config = dict(
    train_examples=101725,
    image_size=48,
    encoder_norm='layernorm',
    fusion='cross_attention',
    decoder_inner_norm=False,
)
Rows from block 2 of the image encoder of a small image captioner, named by matrix and row number. Rows with one number within an expert belong to one neuron, the router's apart. Each number is 128 + 32 x the weight over its row's rms, rounded and kept within 0 to 255. All counts start at 0. After the name is the row's rms in percent of the matrix's.
Before each expert's rows are labels from the 100 images, of 14976, where the router gives the expert most weight on average: "patch colour" is the nearest of a few named colours to the mean colour under the peak. Only what is clearly more common there than usual is listed. The data: regions of photos with short descriptions (Visual Genome). In brackets: how many of the 100.
# router: router (encoder.blocks.2.mlp.router.weight, 4x384), inputs 128-191
# up: expert up (encoder.blocks.2.mlp.up, 4x384x384), inputs 128-191
# down: expert down (encoder.blocks.2.mlp.down, 4x384x384, transposed), outputs 128-191

# expert 1
patch colour: cyan (32)
router.1 108 [104 128 115 118 139 119 167 160 141  68  64 110  90 145 121 132 135  64 173 112 241 125 123  95 104 105 143 141 109 106 112 161 211 106 145 106  89 124 158 142 141  89 112  81 100 177 121 101 136 182 101 128 126 199  79  96  89  81 124 148 158 205 134 132]
up.6 079 [ 92 139 114 140 154 164  86 100 128 136 180 132 137 102 101 122 135 169  52 125 159 117 150 139 177 110 129  72  49 202 129  89  93 152 132 121 161 119 125 121 159 133 174 135 148 150  94  89  97 117 170 157 148 126 140 108 140 115 121 153  93 146 144 102]
down.6 092 [103 122 124 163 134  71 167 213 143  80 147 147 108 135 116 143 109 142 150 155  73 126 100  66  93  34 124 129 111 178  63 171 232  78 136  85 126 128 217 115 121  65 141 108  93  92  52 138 153 162 126 136 146 107 107 142  93 133 142 194 143 163 136 149]
up.7 079 [215 120 152 153  74 141 134 124 123 164 157 106 174 111 147 150 121 159  96 110  90 139 167 193 125 137 106 159  92 118 181  82 130 179 163 174 162 105 123 144  98 136 170 156 173 148  89 167 110  82 105 141 135 104 114 163 162 143 110  91 112 143 108 127]
down.7 089 [140 135 120 111 116 155 149 157 158 165 145 118 168 110  83 123 147 178 105 145 122 113 121 161 125 160 129 130 118 113 155   0 126 177 134 135 144  90 127 139 135  60 191 154 137 186 119 123 119  76 134 176 136 105 133 168 147 145 122  84 113 183 155 129]
up.8 103 [170 140 146 138  66 153 111 113 137 145 150 119 162 129 131 142 137 117  79 136 112 130 154 211 152 163  89 128  62 104 142  37 124 153 150 159 168 140 158 149 132 161 157 181 145 153  51 125  84  93  98 129 141 125 134 140 162 194  98  99  90 127 111 131]
down.8 109 [172 131 130  88 106 165 153 129 159 101 170 115 174 130 138 131 156 157 127 116 143 132 125 189 126 189 113 162  81 122 163   0 119 117 147 154 126 102 134 123 126  75 175 143 171 168  81 123 126  75 120 116 120  91 148 132 158 140 129  69 105 174 132 123]
up.9 072 [167 110 158 160 120 137  85 109 175 132 179 167 153  87 117 147 130 130  58 165  63 140 148 255 163 160  73 136  73 135 174 105 128 122 166 140 162 133 112 152 125 113 187 166 179 125 146 136  90 133 112 138 109  67 106 127 109 203  86  85 106  83 155  48]
down.9 070 [134 114 141  81 140 104 182 138  35 130 105 117 159 106  64 112 162 123 119 136 174 163 120 113 128 156  86 110 144  98 118  71 216 167 110 145 166 160 170 126 122 105 136 134 138 142  84 141 134  97 114 123 161 112  97 197 128 101 116 145 109 205 101 139]
up.10 137 [199 180  27 138 158 165 141  87 156 140  98  80  80 137 122 170 158 119 145  88 139 126 181  99 104 134 117 138 105 149 131 132 138 142 146 172 150 119 105 100 122 124 139 172 153 117 169 124  93 111  83  57 200 129 126 112 113 106 159  97 121 134 158 138]
down.10 119 [164 120 144 130 119 112 132  89 124 157 103 147 141 132 101 146 134 151 133 104 191 142 120  60 135 141 131 123 178 115 161  88 116 111 107 133 159 132  81 149 107 174 209 130 109 113  89 120 126 168 142 114 124 123 150 150 185  96 156 152 103  85  91 100]
up.11 063 [147 103 218 171 106 156 108 109 156 205 113 146 118 102  48  85 151 130 111 175 111 161 164 173 170 169  90 144 171 160 131  56 108 136 133 127 131 152  49 160 159 187 104 157 104  58 152 137  77  99 165 121 151 102 168 129 160 129 130  59  59  94 149 120]
down.11 059 [164  86 135 168 155 123 132 160 165 120 117 128 128 164 133 126 120 146 110 111 149 100 132 117 165  70 139 105  97 156 108 158 122  85  53 188 137 149  82 170 145 142 179 159 126 123  77  91 147 110 145 149 117 111  97 118 108  89 152 132 130  78 103 111]
up.12 111 [101 119 151 140  94 181 132 126 120 167  76 119 132 113  40 138 128  86  89 176 142 203 164 128 168 156 100 130 122 128 147  91 158 156 108  67 109 105 109 167 154 139 135 119 126 105 117  95 114 173 137 185 164 120  82 105 128  72 146 139  95  80 104 173]
down.12 115 [128 145 128 119 108  65 130 110 170 164 139 156 188 110 121 138  57 171 128  90 187 161 122 185 155 105 175 134 158 152 177 157  98  80  92 166 116 142 131 124 128 167 206 150 124 142 102 140 131 103 122  97 100 110  57 166 139 136  92 140 133 132 115  96]
up.13 135 [165 102 108 140 131 113 153  67 102  96 154 167 124 120  94 135 124 180 115 162 151 137 145 171 109 138 110 163  89 119 216  94 113 168 158  76 130 118 164 147 110 141  90 153 170  85 192 125  88 129 119 131  93 114 104 170 137  93  65  78 161 105 133  92]
down.13 125 [156 121 119 132 122  92 117 111  63 158 121 166 145 124 132 127 132 158 118 104  92 115 141 110 109 114 136 122  77 154 163 132 172 176 133 163 157 114  56 146 163 178 172 144 148 122  93 132 130 167 116 159 133 119 154 145 147 111 142 159 128 163 139 138]
up.14 068 [198 155 132 144  74 120 151  33  90 205 123 168 158  80 118 141 134 131 110 151 111 123 158 190 139 109 128 127 112  86 169 128 129 145 163 168 178 130 118  80  94 177 155 216 169 156 170 156 132 124  87 114 105  99 175 160 155 159 133  99 122  83 101 151]
down.14 076 [ 94 104 127 135 121 172 110 157 105 139 128 133 120 140 123 172 176  76 119 116 232 130 112  72 136 163 153 177 150 172 174 118 168  56  64 120 144  98 119 132 133 156  94 115 117 107  91 111 127  95 127 182 173 124 159 127 108 149 130 130  72 170 110 130]
up.15 106 [109 116  10 136 181 148 122 135 138 147 202 135 117 122 103 190 137 190 108  76 109 143 124 104  60 127 121 118 122 169 162  76  92 173 134 106 107 104 128 113  92 136 148 144 132 104 131 147 132 120  90  61 161 141  99 157 129  91 100  95 124 141 178 123]
down.15 104 [149 130 129 110 139 160  88 128 140 179 162 135 174 177 176  65 149 164 130 132 117 121 128 125  80 103 132 135 105  67 136  97 176 162 111  99 137 147 126 143 123 108 165 117 116 155  76 103 116 166 148 129  59 129 128 106  85 138 156 243 100  95 150 128]
up.16 083 [192 134 122 168 126 153  36 139 114 164 113 131 113 178 176 150 169 159  88 152  71 152 132 154 133 178 126 150 154  94 186 132  98 135 130 130 116 146  82 160 149 194 107 184 109 128 134 128  55  72 149 122 113 126 170  88 103 192  77 107 108 158 164 122]
down.16 083 [180 139  98 150 114 137  78 192 167  28 113 124 102 158 191 177 128 173 171 159 180 103 101  52 140 137 115 103 112 143  40  90 111  82 151 163 103 123  93 111 171 171 102 109 123 152 149 105 110  62 110 143 164  91 172  94 104 104 131 172 110  94 115 110]
up.17 086 [199 192 146 142  35  62 139 116  71 147 129 123 123 122 102 118 120 126 114 130  78 116 132 159 223 136 142 138  99  80 163  75 138 196 151 100 146 120 158  93 141 155 137 143 120 108 160 137 132  83 113 159 184  79 144 172 133 114  73 128 100 112  37 129]
down.17 085 [ 74 121 110 138  96  64 144  97 159 148  97 147 135 126 105  89 155  96 119 116 146 132 130 139 144 123 163 130 229 124 173 157 101 105 141 162 145 119 115 149 124 193 172 141 131  66  83 145 154 136 112 101  96 131 129 134 177 162 152  96 133 128 123 114]
up.18 078 [149 169 168  87 113  86 108 117 149 113 156 110 168  78 128 140 128 126 124 100 125 158 170 179 145 139 134 102 103 178 141  46 102 197 164 185 166 185 131 107 112 144 155 160 129  68 166 162 145  82 105  77 176  99 145 143 164 209 111 129 137  85 111  89]
down.18 089 [117 127 106 131 127 123  79  93 157  78  98 149 110 131 134  73 148 159 132 137 148 105 138 139 136 117 119 107  84 118 138 159 175 106 111 123 122 125 168 146 115 104 127 104 117 232 171  84 140 144 112 129  96 149 132  96  70 100 123 218 209 133 161 100]
up.19 081 [226 128 173 147  37 110 107 180 131 114 132 160 201 122 140 113 138 114 126 135  98 134 121 227 122 153 110 130  69 120 162  76 115 142 172 187 128 145 111 107  81 168 146 115 140  75  83 118 147 107 168 162 166  56 137 193 158 119 128 106 141  86  80 139]
down.19 084 [154 139 147 112 119 127 122 122  89 148 114 123 176 113  38 114 153 121 128 130 154 107 130 203 141 142 129 133 115 142  89   4 162 108 101 159 154 141 158 126 146  12 149 139 160 181  72 149 136 102 137 134 155 112 115 115 110 131 111 118 111 161 113 114]
up.20 094 [171 167 148 111 102 104  75 170 138 119 107 145 175 131 115 151 147 124 104 145 117 143 118 190 146 140 171 129  98  65 140  46  71 137 150 167 114  98 120 110  83 160 126 156 151 150  90  94 108  89 160 109 159  98 116 105 150 138  83 137 174  86  81 159]
down.20 098 [ 99 128 151 123 139 181 146 128 120 111 165 127 133 174 135 165 150 194 139 110 163  84 131 171 124 153  94 144  96 153 119  87 119  92 136 132 134 113 119 116 128  60 197 182 115 167  67 146 123 136 125  95 105  78 169 119 126 144 132 126  89 135 132 145]
up.21 087 [144 176 188 156  46  88 114 124 134 173 142 101 111 117 106  63 128 126 106 121 114 135 148 162 191 133 127 112  98 114 152  63 133 143 157 120 137 132 118 131 124 121 103 140 130 104 187 127 130 107  93 141 183  76 131 148 161 121 124  82  85 106 115 162]
down.21 090 [ 97 121 107 159 126  98 113 103 101 143 119 150 179 103  79 229  90 165  73 143 145 149 127 163 133 144 162 123 122 148 196 166 128 114 130 137 120  94 100 100  96 160 201 140 167 101 104 131 144 173 119 105  86 125 157 127 139  96 116 101 161 134 130 128]

# expert 2
patch colour: grey (67)
router.2 097 [172  59 134 180 120 136 116 137 115 176 149 186 168 113 174  86 110 139 119 178 111 131 126 137 163 110  97 113 136 129 154 123 153 133 108 171 141 131 157 158 146 110 111 130 134 118 129 129 133  58 158 142 168 111 168 168 126 111  81 122 114 131 182 152]
up.6 083 [132 124 127 184 106 161 188 133 152 148 122  92 121 155 155 143 122 121 174 112 114 104 131 112 133 148 138 103 114 143 125  91 165 121 138 176 180 138  84 149 103 151 107 147  97  64 126 135 123 165  63 107 164 151 116 143 142 185 140  49 128 146  83 149]
down.6 093 [ 39 131  89 115 152  53 136 120  53 155 154 129 122  96 119 131  78 170 115 108  50 117 134 165 107 183 194 137 159 121 165 172  65 108 134 111 138 134 202 137 136 165 114  67 123 172 105 135 134 127 129 139 110 150 181 111 190 140 143 108 167 123 133 135]
up.7 107 [139 125 171 102  89  85 194 169 112 133 115 143 135 102 115 120  98 133 139 101 129 119 154 110 100  84 166 135 170 118 145 143 163 123 122 147  91 117  96 125  92 133 107  63 156 172 213 136 190 161 150  80  64 191 123 159 137  42 151 180 227 113 137 120]
down.7 101 [138 108 124  89 152 102  68 140 181  89 108 105 108 108 114 131 130  95 140 119 145 108 134  78  99  60 130 127 135 113  58 139 104 149 147 179 128 149 117 117 129 135  28 109 101 138 131 158 109 123 131 139 205  79  74 123 183 144 126 120  91 112 134  98]
up.8 109 [ 79 131 139  82 144 124  69 182 116 174  84  72  96 120  82 164 119  97 141 126 101 151 159 105  98 164 130 125 156 103 176 131 104 155  85 107 101 103  58 109 144 119 151 124 116 106 112  92 147 162 171 108 146 156 137 117 119  99 183 140 150 131 144 185]
down.8 106 [ 78 143 157 115 153 128 109 119 128  87 159 135  95 168 146 154 174 112 133 120 197 127 114 123 150 136 123 130  83 143  62  97  62  87 120  93 132 125 139  96 154 136   0 102 143 173 110 126 124 167 107 156  74 108  74 130 135 146 129 126 108 100 100  79]
up.9 101 [ 83  94 121 143 149 135 159 136 153 178 162 155 103 156 128 138 123  98 117 140 146 127 180 136 123  88 129 104  61  98 135 140 150 135 154 144 114  98 128 123  78 138 122  73 182 217 119 154 150 155  73  71  90 145 110 126 111 117 107 169 165 150 135 111]
down.9 100 [ 85 111 126 126 121  51 136 184 134 102  81 114 147 123  56 119 138  75 127 136  81  93 170  44 136  52 126 141  98 148  91  88  68 150 151 157 118 145  59 115 143  96 175  97 129 107 121 133 139 155 114 121 177 114  49  80 171 101 120 121 144  86 124 117]
up.10 091 [170 192  89 111 137 171  59 153 166 127  80 125  97 108 111 138 150 132 141 175 138 104 141 135 143 145 154 113 119 112  78  97  99 111 116 194  74 142 139 136  94  95 137 152 130 159  84 114 117 117 145 124 165 101 126  71 105 191 167 168 119 114 110 145]
down.10 096 [ 73 154 145  96 126 101 149 136  87 236 131 132  59 140 143  67  94 125 123 143 106 123 133 156 136  90 147 162 137 148 151 211 159 164 134 106 138 111 102 147 125 198 133 113 108 163 185 153 133 250 128 146  23 121 137 113 155 139 105 140 153 156 108 100]
up.11 117 [ 93  99 152 117 116 141 154  85 103 153 126 103 106  94 103 109 131 132 100 162 231 146 170 202 115 198  95 170 131  86 168 142 158 141 165  63 146 122 114 148 142 161  62 113 145 113 164  88 121 179  97 167 118 113 136 140 167 105 142 119 107  75 158 135]
down.11 118 [123 145 139 126 111  52 172 126 146 179  75 100 154 121 102 142  94 145 150 106 126 147 128  74 117  78 181 128 151  83 140  81 155 161 113 205 162 148  80 101  98  13 232  68 134 239 117 147 134 187 109  18  91  88  49 122  66 144 126 138 176 125 135 149]
up.12 088 [106 157 119  97 112 101  94  99  83 155  30 130 132  84 105 204 149 161 149  65 184 161 115  74 110 157 179 127 129 168 121 133 101 100 133  74  49 113 151 102 131 205 185 126 149 106 149  92 127 139 133 108 153 170  95 145 148 103 134 103 177 130  89 158]
down.12 092 [ 19 122 149 121 117 104 168 100 195 174 170 143 133 130 183 173 134 175 123 115 187 123 170 154 171 158 157 111 115 175 136 205  57 109 107 120 118 118 158 130 130  53 180 129  91 156  53 155 111 154 141 119 138 148  74 150 100 119 105  79 134 108 147  87]
up.13 064 [ 59 157 125 156 161 163 144 122 133 169 141  91 102 137 133 167 106 154 111 119  98 149  83 112 134 145 111 127 134 150 113 147 108 118 125 122 141 145 104 103 148 119 155 207 125  74 151 157 159 163 104 104 155  99 113 111 129 131 146  82  89 142 111 143]
down.13 068 [198 133 151 114 102 124 113 129 186  56 172  89 108 140 148 135 163 159 124 108 111 123 124 100 105 131 118 118 138 189 141 135 144 101 103 139  96 135 179 116  76  92 154  76 139 172 157 146  98 102 127  65 110 135 113 115 150 130 151 110 143  17 105 112]
up.14 098 [129 145  91 175 119 155 148 137  79 139 139  71  96 111 132 163 111 160 120  87 147 120 123 139 154 151 191 146 123 130 133 123 108 188  51 133 145  92 158  50 143 122 144 186 110 114 120 149 148 123  90 196 100 121 156 129 138 155 145 150 130 174 131 204]
down.14 096 [124 121 135 106 156  82 172 151  77 139 113  75 142 119 114 120 128 247 155 123  78 147 118 151 129 174 111 115 134  81 166 171 112  59 136 141 164 143 128  96 142 130 132 112 105 143  92 164 136 115 107 102  62 162 150 138 125 142 109 122 134 168 146 130]
up.15 102 [143 134 106 137 142 131 140 144 163 155 105  90 101 154 100 162 152 130 146 136  82 105 151  89 137 140 112 121 121 129 108 151 157 118  93 148 128 121  66  98 128  94 103 181 120 124 131 127 145 170  87 109 186 130  81 113 138 118 116  54 139 127 101 185]
down.15 101 [ 56 139 114 106 152 108 105  79  79 120 127 111 127 128 100 128 159 105 159 118 139 133 132 148 140 175 147 116  90 136 171  68  64 150 144 121 142 126 230 114 149 138  89  65 110 114 139 133  99 170 143 136 132 178 124 124 164 133 127 103 150  56 110 127]
up.16 086 [125 151  80 130 147 169 123 107 147 169 121  93  91 114  70 109 151 139  90 115 137 120 181 108 128 144 121 139 116 100  86 121 144  89 158 141 138 123 107 119 104  92 162 109 114 115 128 166 134 190  60  74 153 109  97 134  93 128 142  27 135 133 153 158]
down.16 087 [ 31 129 114 105  86  22 121 136  84 182 179 148 133 143 109 127 101 102 143 109  88 137 130 173 131 176 146  98 136 133 174 144  14 175 125 142 145 176 150 144 111 123 182 113 107 153 127 142 126 171 140 156 159 141 101 134 170 134 139  49 163  97  70  97]
up.17 101 [180 172 144 137  99 119  65 115  73 176 156 144 181 108 109  64 121 156 111 158 133  91 112 148 115 174 141 173  66  99 128 125 161 139 199 139  68 138 161 112 120 168 118  97 121  73 100 103 127 107 141 127 139  96 127 131 133 115  85 159 175 137 136 179]
down.17 099 [ 37 100 122 122 112 100 102 192  88 203 163 148  96 108 129 194  51  70 100 141  80 142 105 101 137 113 117 141 150 122 228 139 108 152 103 146 147 109  72 127 114 152 185 145 124  66 204 135 138 194 106 132 129 128 129 147 141  98 134  80 201 114 124 111]
up.18 068 [125  74 122 141 119 103 105 137 131 165 171 107 124 118 116 135 148 164 107  96 148 129 137 108 130 168 122 124 102 159  95 167  98 127 115 121 126 132  86 139 123 211 111  89  86  40 156 130 176 183  94  88 173 109  69 136 153 151 125 107 108  85 107 144]
down.18 079 [122 125 111 108 119  96 158  79  94 113 160 122 130  98 169 111 121 144  81 125 203 112 115 214 114 190 136 122 162  96 206 138  70 175 131 125 118 100  91 123 138  59 159 176 129  77 116 154 140 126 155 150  29 177 146  84 124  88 113 129  86  61 147 103]
up.19 130 [189 166  82 156 139 186 113 127 150 109  87  97 126 125 135 170 173 107 134 173 193 125 140 129 171 141 129 125 111 110 145  99 187 114 177 161 132 127 121 134 115  68 156 136 168 167 117 128 120  77  53  42 209  97  95 124 115 123 119 132 107 121 136 168]
down.19 125 [ 68 130 159 106  93  91 145 111  84 141 174 122 158 118 104 128  89 136 118 124  61 127 133 157 153  91 134 105 141 119 163 123  58 197 131  83 123 146  92 115 116 197 135 113 124 128 160 129 133 188 122 170  38 158  69 127 111 119 133 199 191  73 126  91]
up.20 083 [ 89  93 174 140 113 130 156  63 110 141  91 177 129  79  87 133 129 127  93 171 203 132 157 155 156 108 130 169 101 119 152 127 116 143 127  90 159 138 152 143 140 206 109 159 169 111 175 122  99 186 143 176  67  99  99 142 162 145 115 142 152 131 132 125]
down.20 076 [ 99 137 130 124 133 102 119 196 155 194 102 151 107 102 180 141  71  51 161 107 116 128 102   0 132 119 198 129 130 165 140  86 161  92 150 165 161 148  55  95 115  95 196  87 131 171 101 103 144  75 132  90 105 160 150 133 119 118 122 181 129 177 120 137]
up.21 069 [156 128 139 142  70 128 123 106 110  85 106  99 117 149 118 140 142 156 104 139 135  98 161 121 109 156  97 168  56  95 136 127 120 132 195 159 105 118 143 150 126 133 108 157 122  52 151 119  98  91 104 130 149 121 148 129 125 199  97  56  75 115 109 170]
down.21 066 [144 102 116 131 144  90 146 161 126 181 165 162 104 204 127 150 128 138 149  84  42 108  95 125 153 195 169 124 133 124 141 193 131 112  97 128  97 119 102 129 153  80 159 100  93 193 132 128 134 139 113 130  99 122 123 123 110 125 143 116 138 155 141 159]

# expert 0
patch colour: brown (70)
router.0 092 [ 85 199 118  61 142 142 110  96  70 185 113  67 115 105 102 129 114 156 114  84 115 164 150 147 110 150 177 121 124 191 122 129  82 151 125  96 148 126 133  60 126 163 123 145 119  65 104 124 113 148 105 127 104 128 151 123 206 137 189 118 150 129 137 176]
up.6 097 [174 138 140 149  83  70 159 143 122 119   0 137  99 108  90 178 147 124 141 124 165 135 144 103 115 129 127 196 165 116 103 141 160 112 158 119  86 115 122 123  86 150 148  94 106 132 210 147 159 204 122 114 143 174  67 124 129 128 120 132 173 104  48 102]
down.6 097 [ 52 145 108 124 134 149 120 218 108 143 125 114 138 131 154 106 159 166 142 139 186 112 140  54 149 122  90 137 161 123  91  64 124  88 144 108 133 107 180 125 138 151 198 123 132 128  77 120 139 124 139 129  92 154  93  98  88 110 104 142 132 134 112 143]
up.7 091 [119 117 118 247 118 128 122 162 155 207 117 165 113 131 118 111 111 122  90 150 123 111 131 135 119 117 130 135  79 116 116 112 134 157 104 154  73 149 126 197 148 175 139 104 102 116  92 120 146 160 111 141 146  99  92 119 150 131 114 162 127 152 106  89]
down.7 096 [188 143 132 111 129 218  81  95 203  88 153 129 108 131 175  83 130  89 150 133 213 120 144 108 173 170  74 125 101 175 194 207 117 121 129 158 108 116 107 152 144 162  66 134  83 105 167 140 131 161 129 103 110 137 101 125 110 129 122 130  93 175  81 113]
up.8 088 [119 137  60 151 178 184  82 135 196 111 100 137  97 114 159 171  87 144 111 178 122  52 139 191 132 135  79 108  64 132 123 158  99 142  95 125 153 165 172 165 147  97 126 138  85 138 124 107  93 172 147  89 154 102 126  35 110 160 115 155 132 145 156  63]
down.8 079 [119 126 121 149 106 168 156 125 165 118 133 127 169 152 170  71 142 137 164 147 132 154 151  78 123 119  86 106 139  93 229 136 192  98 137 140 122 112  60 142 124  97 122 110 144 169 157 144 149 153 128 167  60 156 128 157  56 140 119  98 146 162 100 113]
up.9 093 [128  94 145 124  76  95 198 112  70 191 158 161 159  85 105 127  68 106 100  96 146 160 136 140 138 138 124 121 150  89 144 117 143 167 152 130 158 156 128  97 100 114 146 164 164  54  88 142 155 141  74 186 138 122 146 163 151 145 117  69 111 116 118 132]
down.9 097 [197 127 116 156 110 134 169 156 155 202  72 116 104 152 149  80  96 146 147 163  89 131 130  93 123 129 126 130  94 126 165 134 170  93  98 184 129 129 121 136 112 113 245 107 153 243 150 110 107  83 153  54 154 134  70 158 131 120 127 114 152 205 140 154]
up.10 099 [130  86 161 124 108 110 114 164 165 193 105 149 187 128 146 125 144  72 147 115 156  93 121 103 199 151 125 108 138  97  89 151 121  82 109 188 133 171 109 154 153 151 149 108 121 169 103 121 142 115 149 213 140 110 124  98 120 194 154 157 142 111  85 119]
down.10 090 [179 150 133 139 101 147 116  98  94 152 140 134 131 119  98   0 151 125 131 127 117 149 149 194 103 187  77 123 113 136 133 186 143 139 114 155 122 110 195 135 129 126 164 116 139 140  54 114 108 123 127 115 134 121 128 127 174 135 130 170 131  70 127 103]
up.11 084 [119 144 191 198 108 119 121 135 138 163 137 160  95 125 112  87  99 129 103 157 162  79  85 148 144  54 153 148 141 118 128 134 125 114  85 113 114 115 133 177 103 104 101 129 106 131 169 146 157 183 143 148  87 113  89 142  98 101  99 140 202 146 131  74]
down.11 093 [ 63 129 140 116 134 209 128  98 121 126 153 100 203  99 175  62 150 110 143 152 103 122 135 199 106 192  71 117  60 107 165  89  78 168 147 139 118 102 179 112 110 127  60 159 131 105  65 127 133  68 118 227 166 139 179 130 112 128 139 155  30 116 124 160]
up.12 128 [ 72 138 142 122 112 107 154 168 107 124 147 113 155 134 166 116  81 130 150  80 131 165  73 161  87 108 112 176 139 115 141 148 138 124 169  84 114 108 151 144 131 148 102  89 108 116 142 129 119 146 201 174  35 120 123 152 132 109 134 133 136 159 104  86]
down.12 108 [ 68 117  96  97 107 130 123  90  64 196 104 118 138 125  77 133 136 106  95 131 126 117 117 177 121 141 106 119 122 137 172  53   0 196 136 105 147 149  83 140 143 118 199 169 114 131  80 114 158 153 141 163 138 128 113 149 155 119 117 123 148   0 114 133]
up.13 098 [ 80 149 123 114 149 104 123 162 139 134 138 140 122 132 182 160 123  98 185  94 116 133 122  91  80 160  94 144  92 110 131 119 161  84 192 115  98 112 147 146 126 173 124  75  86 107 155 101  82 145 184 158  92 166 140  95 108 186 105 174 149  75  79 100]
down.13 090 [127 120 107 134 154 104 137  97  87 202  78 158 111  91 122 112 158  78 117 119 131 111 137 158 135 115 135 143 130 118  48  90  91 161  80 160 134 138 145 119 123 150 118 144 146 132 102 135 146 192 141 155 137  91 106 118  60 121 112 183 185  66 148  91]
up.14 097 [183 140 150 134  95  41 192 149 109 136  15 106  85 139 111 186 125 109 156 105 172 109 137  75 101 135 150 169 180 114  78 138 172 117 143 159  84 168 122 118 115 142 123 111  68 130 227 169 160 200 104  97 143 163 106 119  92 128 140 104 177  95  60  83]
down.14 097 [ 58 136 120 123 152 148 150 217  97 153 140 100 141 136 183 125 159 189 136 141 217 123 113  59 142 116  92 139 152 124 147  41 104  99 149 112 128 117 168 132 122 138 213 131 136 146  62 118 112  85 129 121  80 131 118 109 109 119 117 128 181 162 135 141]
up.15 095 [149 151 129 137 102  55 140 131 159 169   0 114  72 101  86 183 107 113 144  99 129 123 168  31 113  98 179 132 157 163  56 155 156 125 157 136  67 132  92 110  84 121 135 110  76  72 213 123 140 197 109 111 166 168  85 126  99 137 108 107 167 108  79 139]
down.15 095 [ 35 147 119 119 167  75 158 151  83 169 142 137 123  94 106 154  93 161 111 142 170 131 117 106  98 174  97 122 165 148 150  61 145 106 162 118 163 106 155 121 144 139 255 105 139 151  53 125 138 161 130  84 105 109 109 132  92 106 146 117 135  76 114 127]
up.16 155 [120  89 203 135 116  85 160  65 107 102  93 177 122 114 106  93 115 138 106 202 175 113 139 163 191 123 132 135  90 137 169 133 113 137 137  93 166 125 152 157 130 165  41 166 178 107 159  96 110 154 119 176  83 112 127 120 159 144 118  79 143 123 115 114]
down.16 136 [ 99 138 123 152 169 158 193 177 156 132 160 112 124 140 155 117 122 149 159 108  98 160 144 115  89  81  88 139 146 152  93 177 167 124 115 146 137 159  42 123 143 129 198  89 135 112  66 135 156 131 145 105 126 107 160 122 136 165 119 141  70  91 136 144]
up.17 082 [ 90 153 152 117 123 152 111 167 132 185 162 153 131 138 127 113 127 107  61 169 127  93 148  74 134 109 162 105 148 132 135 136 151  84  83 140  74 115 119 108 182  75 126  78 148 150  62 135 157 106 121 150 135 119 122 101  74  96 101 191 160 155 189 153]
down.17 085 [113 110 107 139 110 144 156  58 134  88 124 121 112 102  81  72 136  94 139 143  92 101  94 188 127 189  46 132  98 127 124 156  84 154 158 102 144 125 175 146 149 199  73 148 110  95 205 109  86 167 116 124 177  93 162 107 180 170 122 102 124  37 130 133]
up.18 099 [160 128 118 157 119 127 106 158 193 109 112 142 135 179 173  84 151 104 103 170 122 119 114 144 168 114  96 144 109 114 125 133 118 113 140 143  96 146  95 174 137 119 109 155 115 103 130  85  87 127 158 141 189  97 143  95  83 175  85  62 127 127  85 114]
down.18 120 [139 123 136 120 137  44 164 137 107 255  85 169 128 123 104  75 119  92 134 138 155 161 121 101 123  37 152 127 146  84 144 162 195 180 135 173 129 137 132 134 138 128 164 134 138 153 173 112 127 140 139 126 118 123  91 140  59 139 105 161 210  76 118 157]
up.19 077 [182 142 148 174 110 150 135 129  87 193  97 190 154 120 121 111 113 140  99 151 100 141 117 160 140 107 104 183  96 123 134 131 150 135 179 180  75 141 138 166 160 147 123 134 151 104 146 113  90 128 206 133  55 114  95 129 131 131  91 161 149 118 116  71]
down.19 078 [140 117  94 149  90 216  97  81 210  71 123 155 148 140 116 137 140 101 115 122 213 125 135 131 147 134 128 121  96 127 174 181 134  67 118 116  92 133  94 138 149 117 193 149 123 167  96 116 125 141 132 124 169 163 161 135 154 171 115 192 106  96 108  93]
up.20 084 [117 102 106 185 101 130 128 121 128 176 144 169 157 144 122 107  93 128 100 134  89 105 104  82 178  89 107  97  96 113  88 146 146 139 107 154 119 131 140 149 128 172 175 141 107 142 116 119 150 139 139 146 141 173  85 102  97 147  94 176 107 165 116 112]
down.20 083 [143 139 123  95 146 137 103  95 110 132 137 122 152 145 186  63 179 104 144 119 114 144 124 207 125 187  71 160  84 102 212 106 127 144 125 124 147 115 158 128 141 136  51 141 135 166  86 147 123  71 111 199 140 113 174 120 147 159 125 119  86 127 129 138]
up.21 079 [ 93 147 182 145 116  70 148 163 141 168  31 181  80 104 109 189 114  99 159  80 182 168 114  91 109 123 171 133 172 136  75 136 154  93 164  91  76 110  82 164 102 148 134 101 111  56 187 103 127 183 168 142 151 201  71 105 106  92  86 116 148 109  83 153]
down.21 087 [ 57 151 108 133 130 132 134 154  67 174 144 127  94  75  91 158 145 125 130 118 102 126 134 188 121 148 103 137 153 140  93 134  50  89 136  84 107 115  92 107 131 158 181 116 109  91 100 102 122 216 135 115 134 137  54 129  94 132 116 137 179  76 126  79]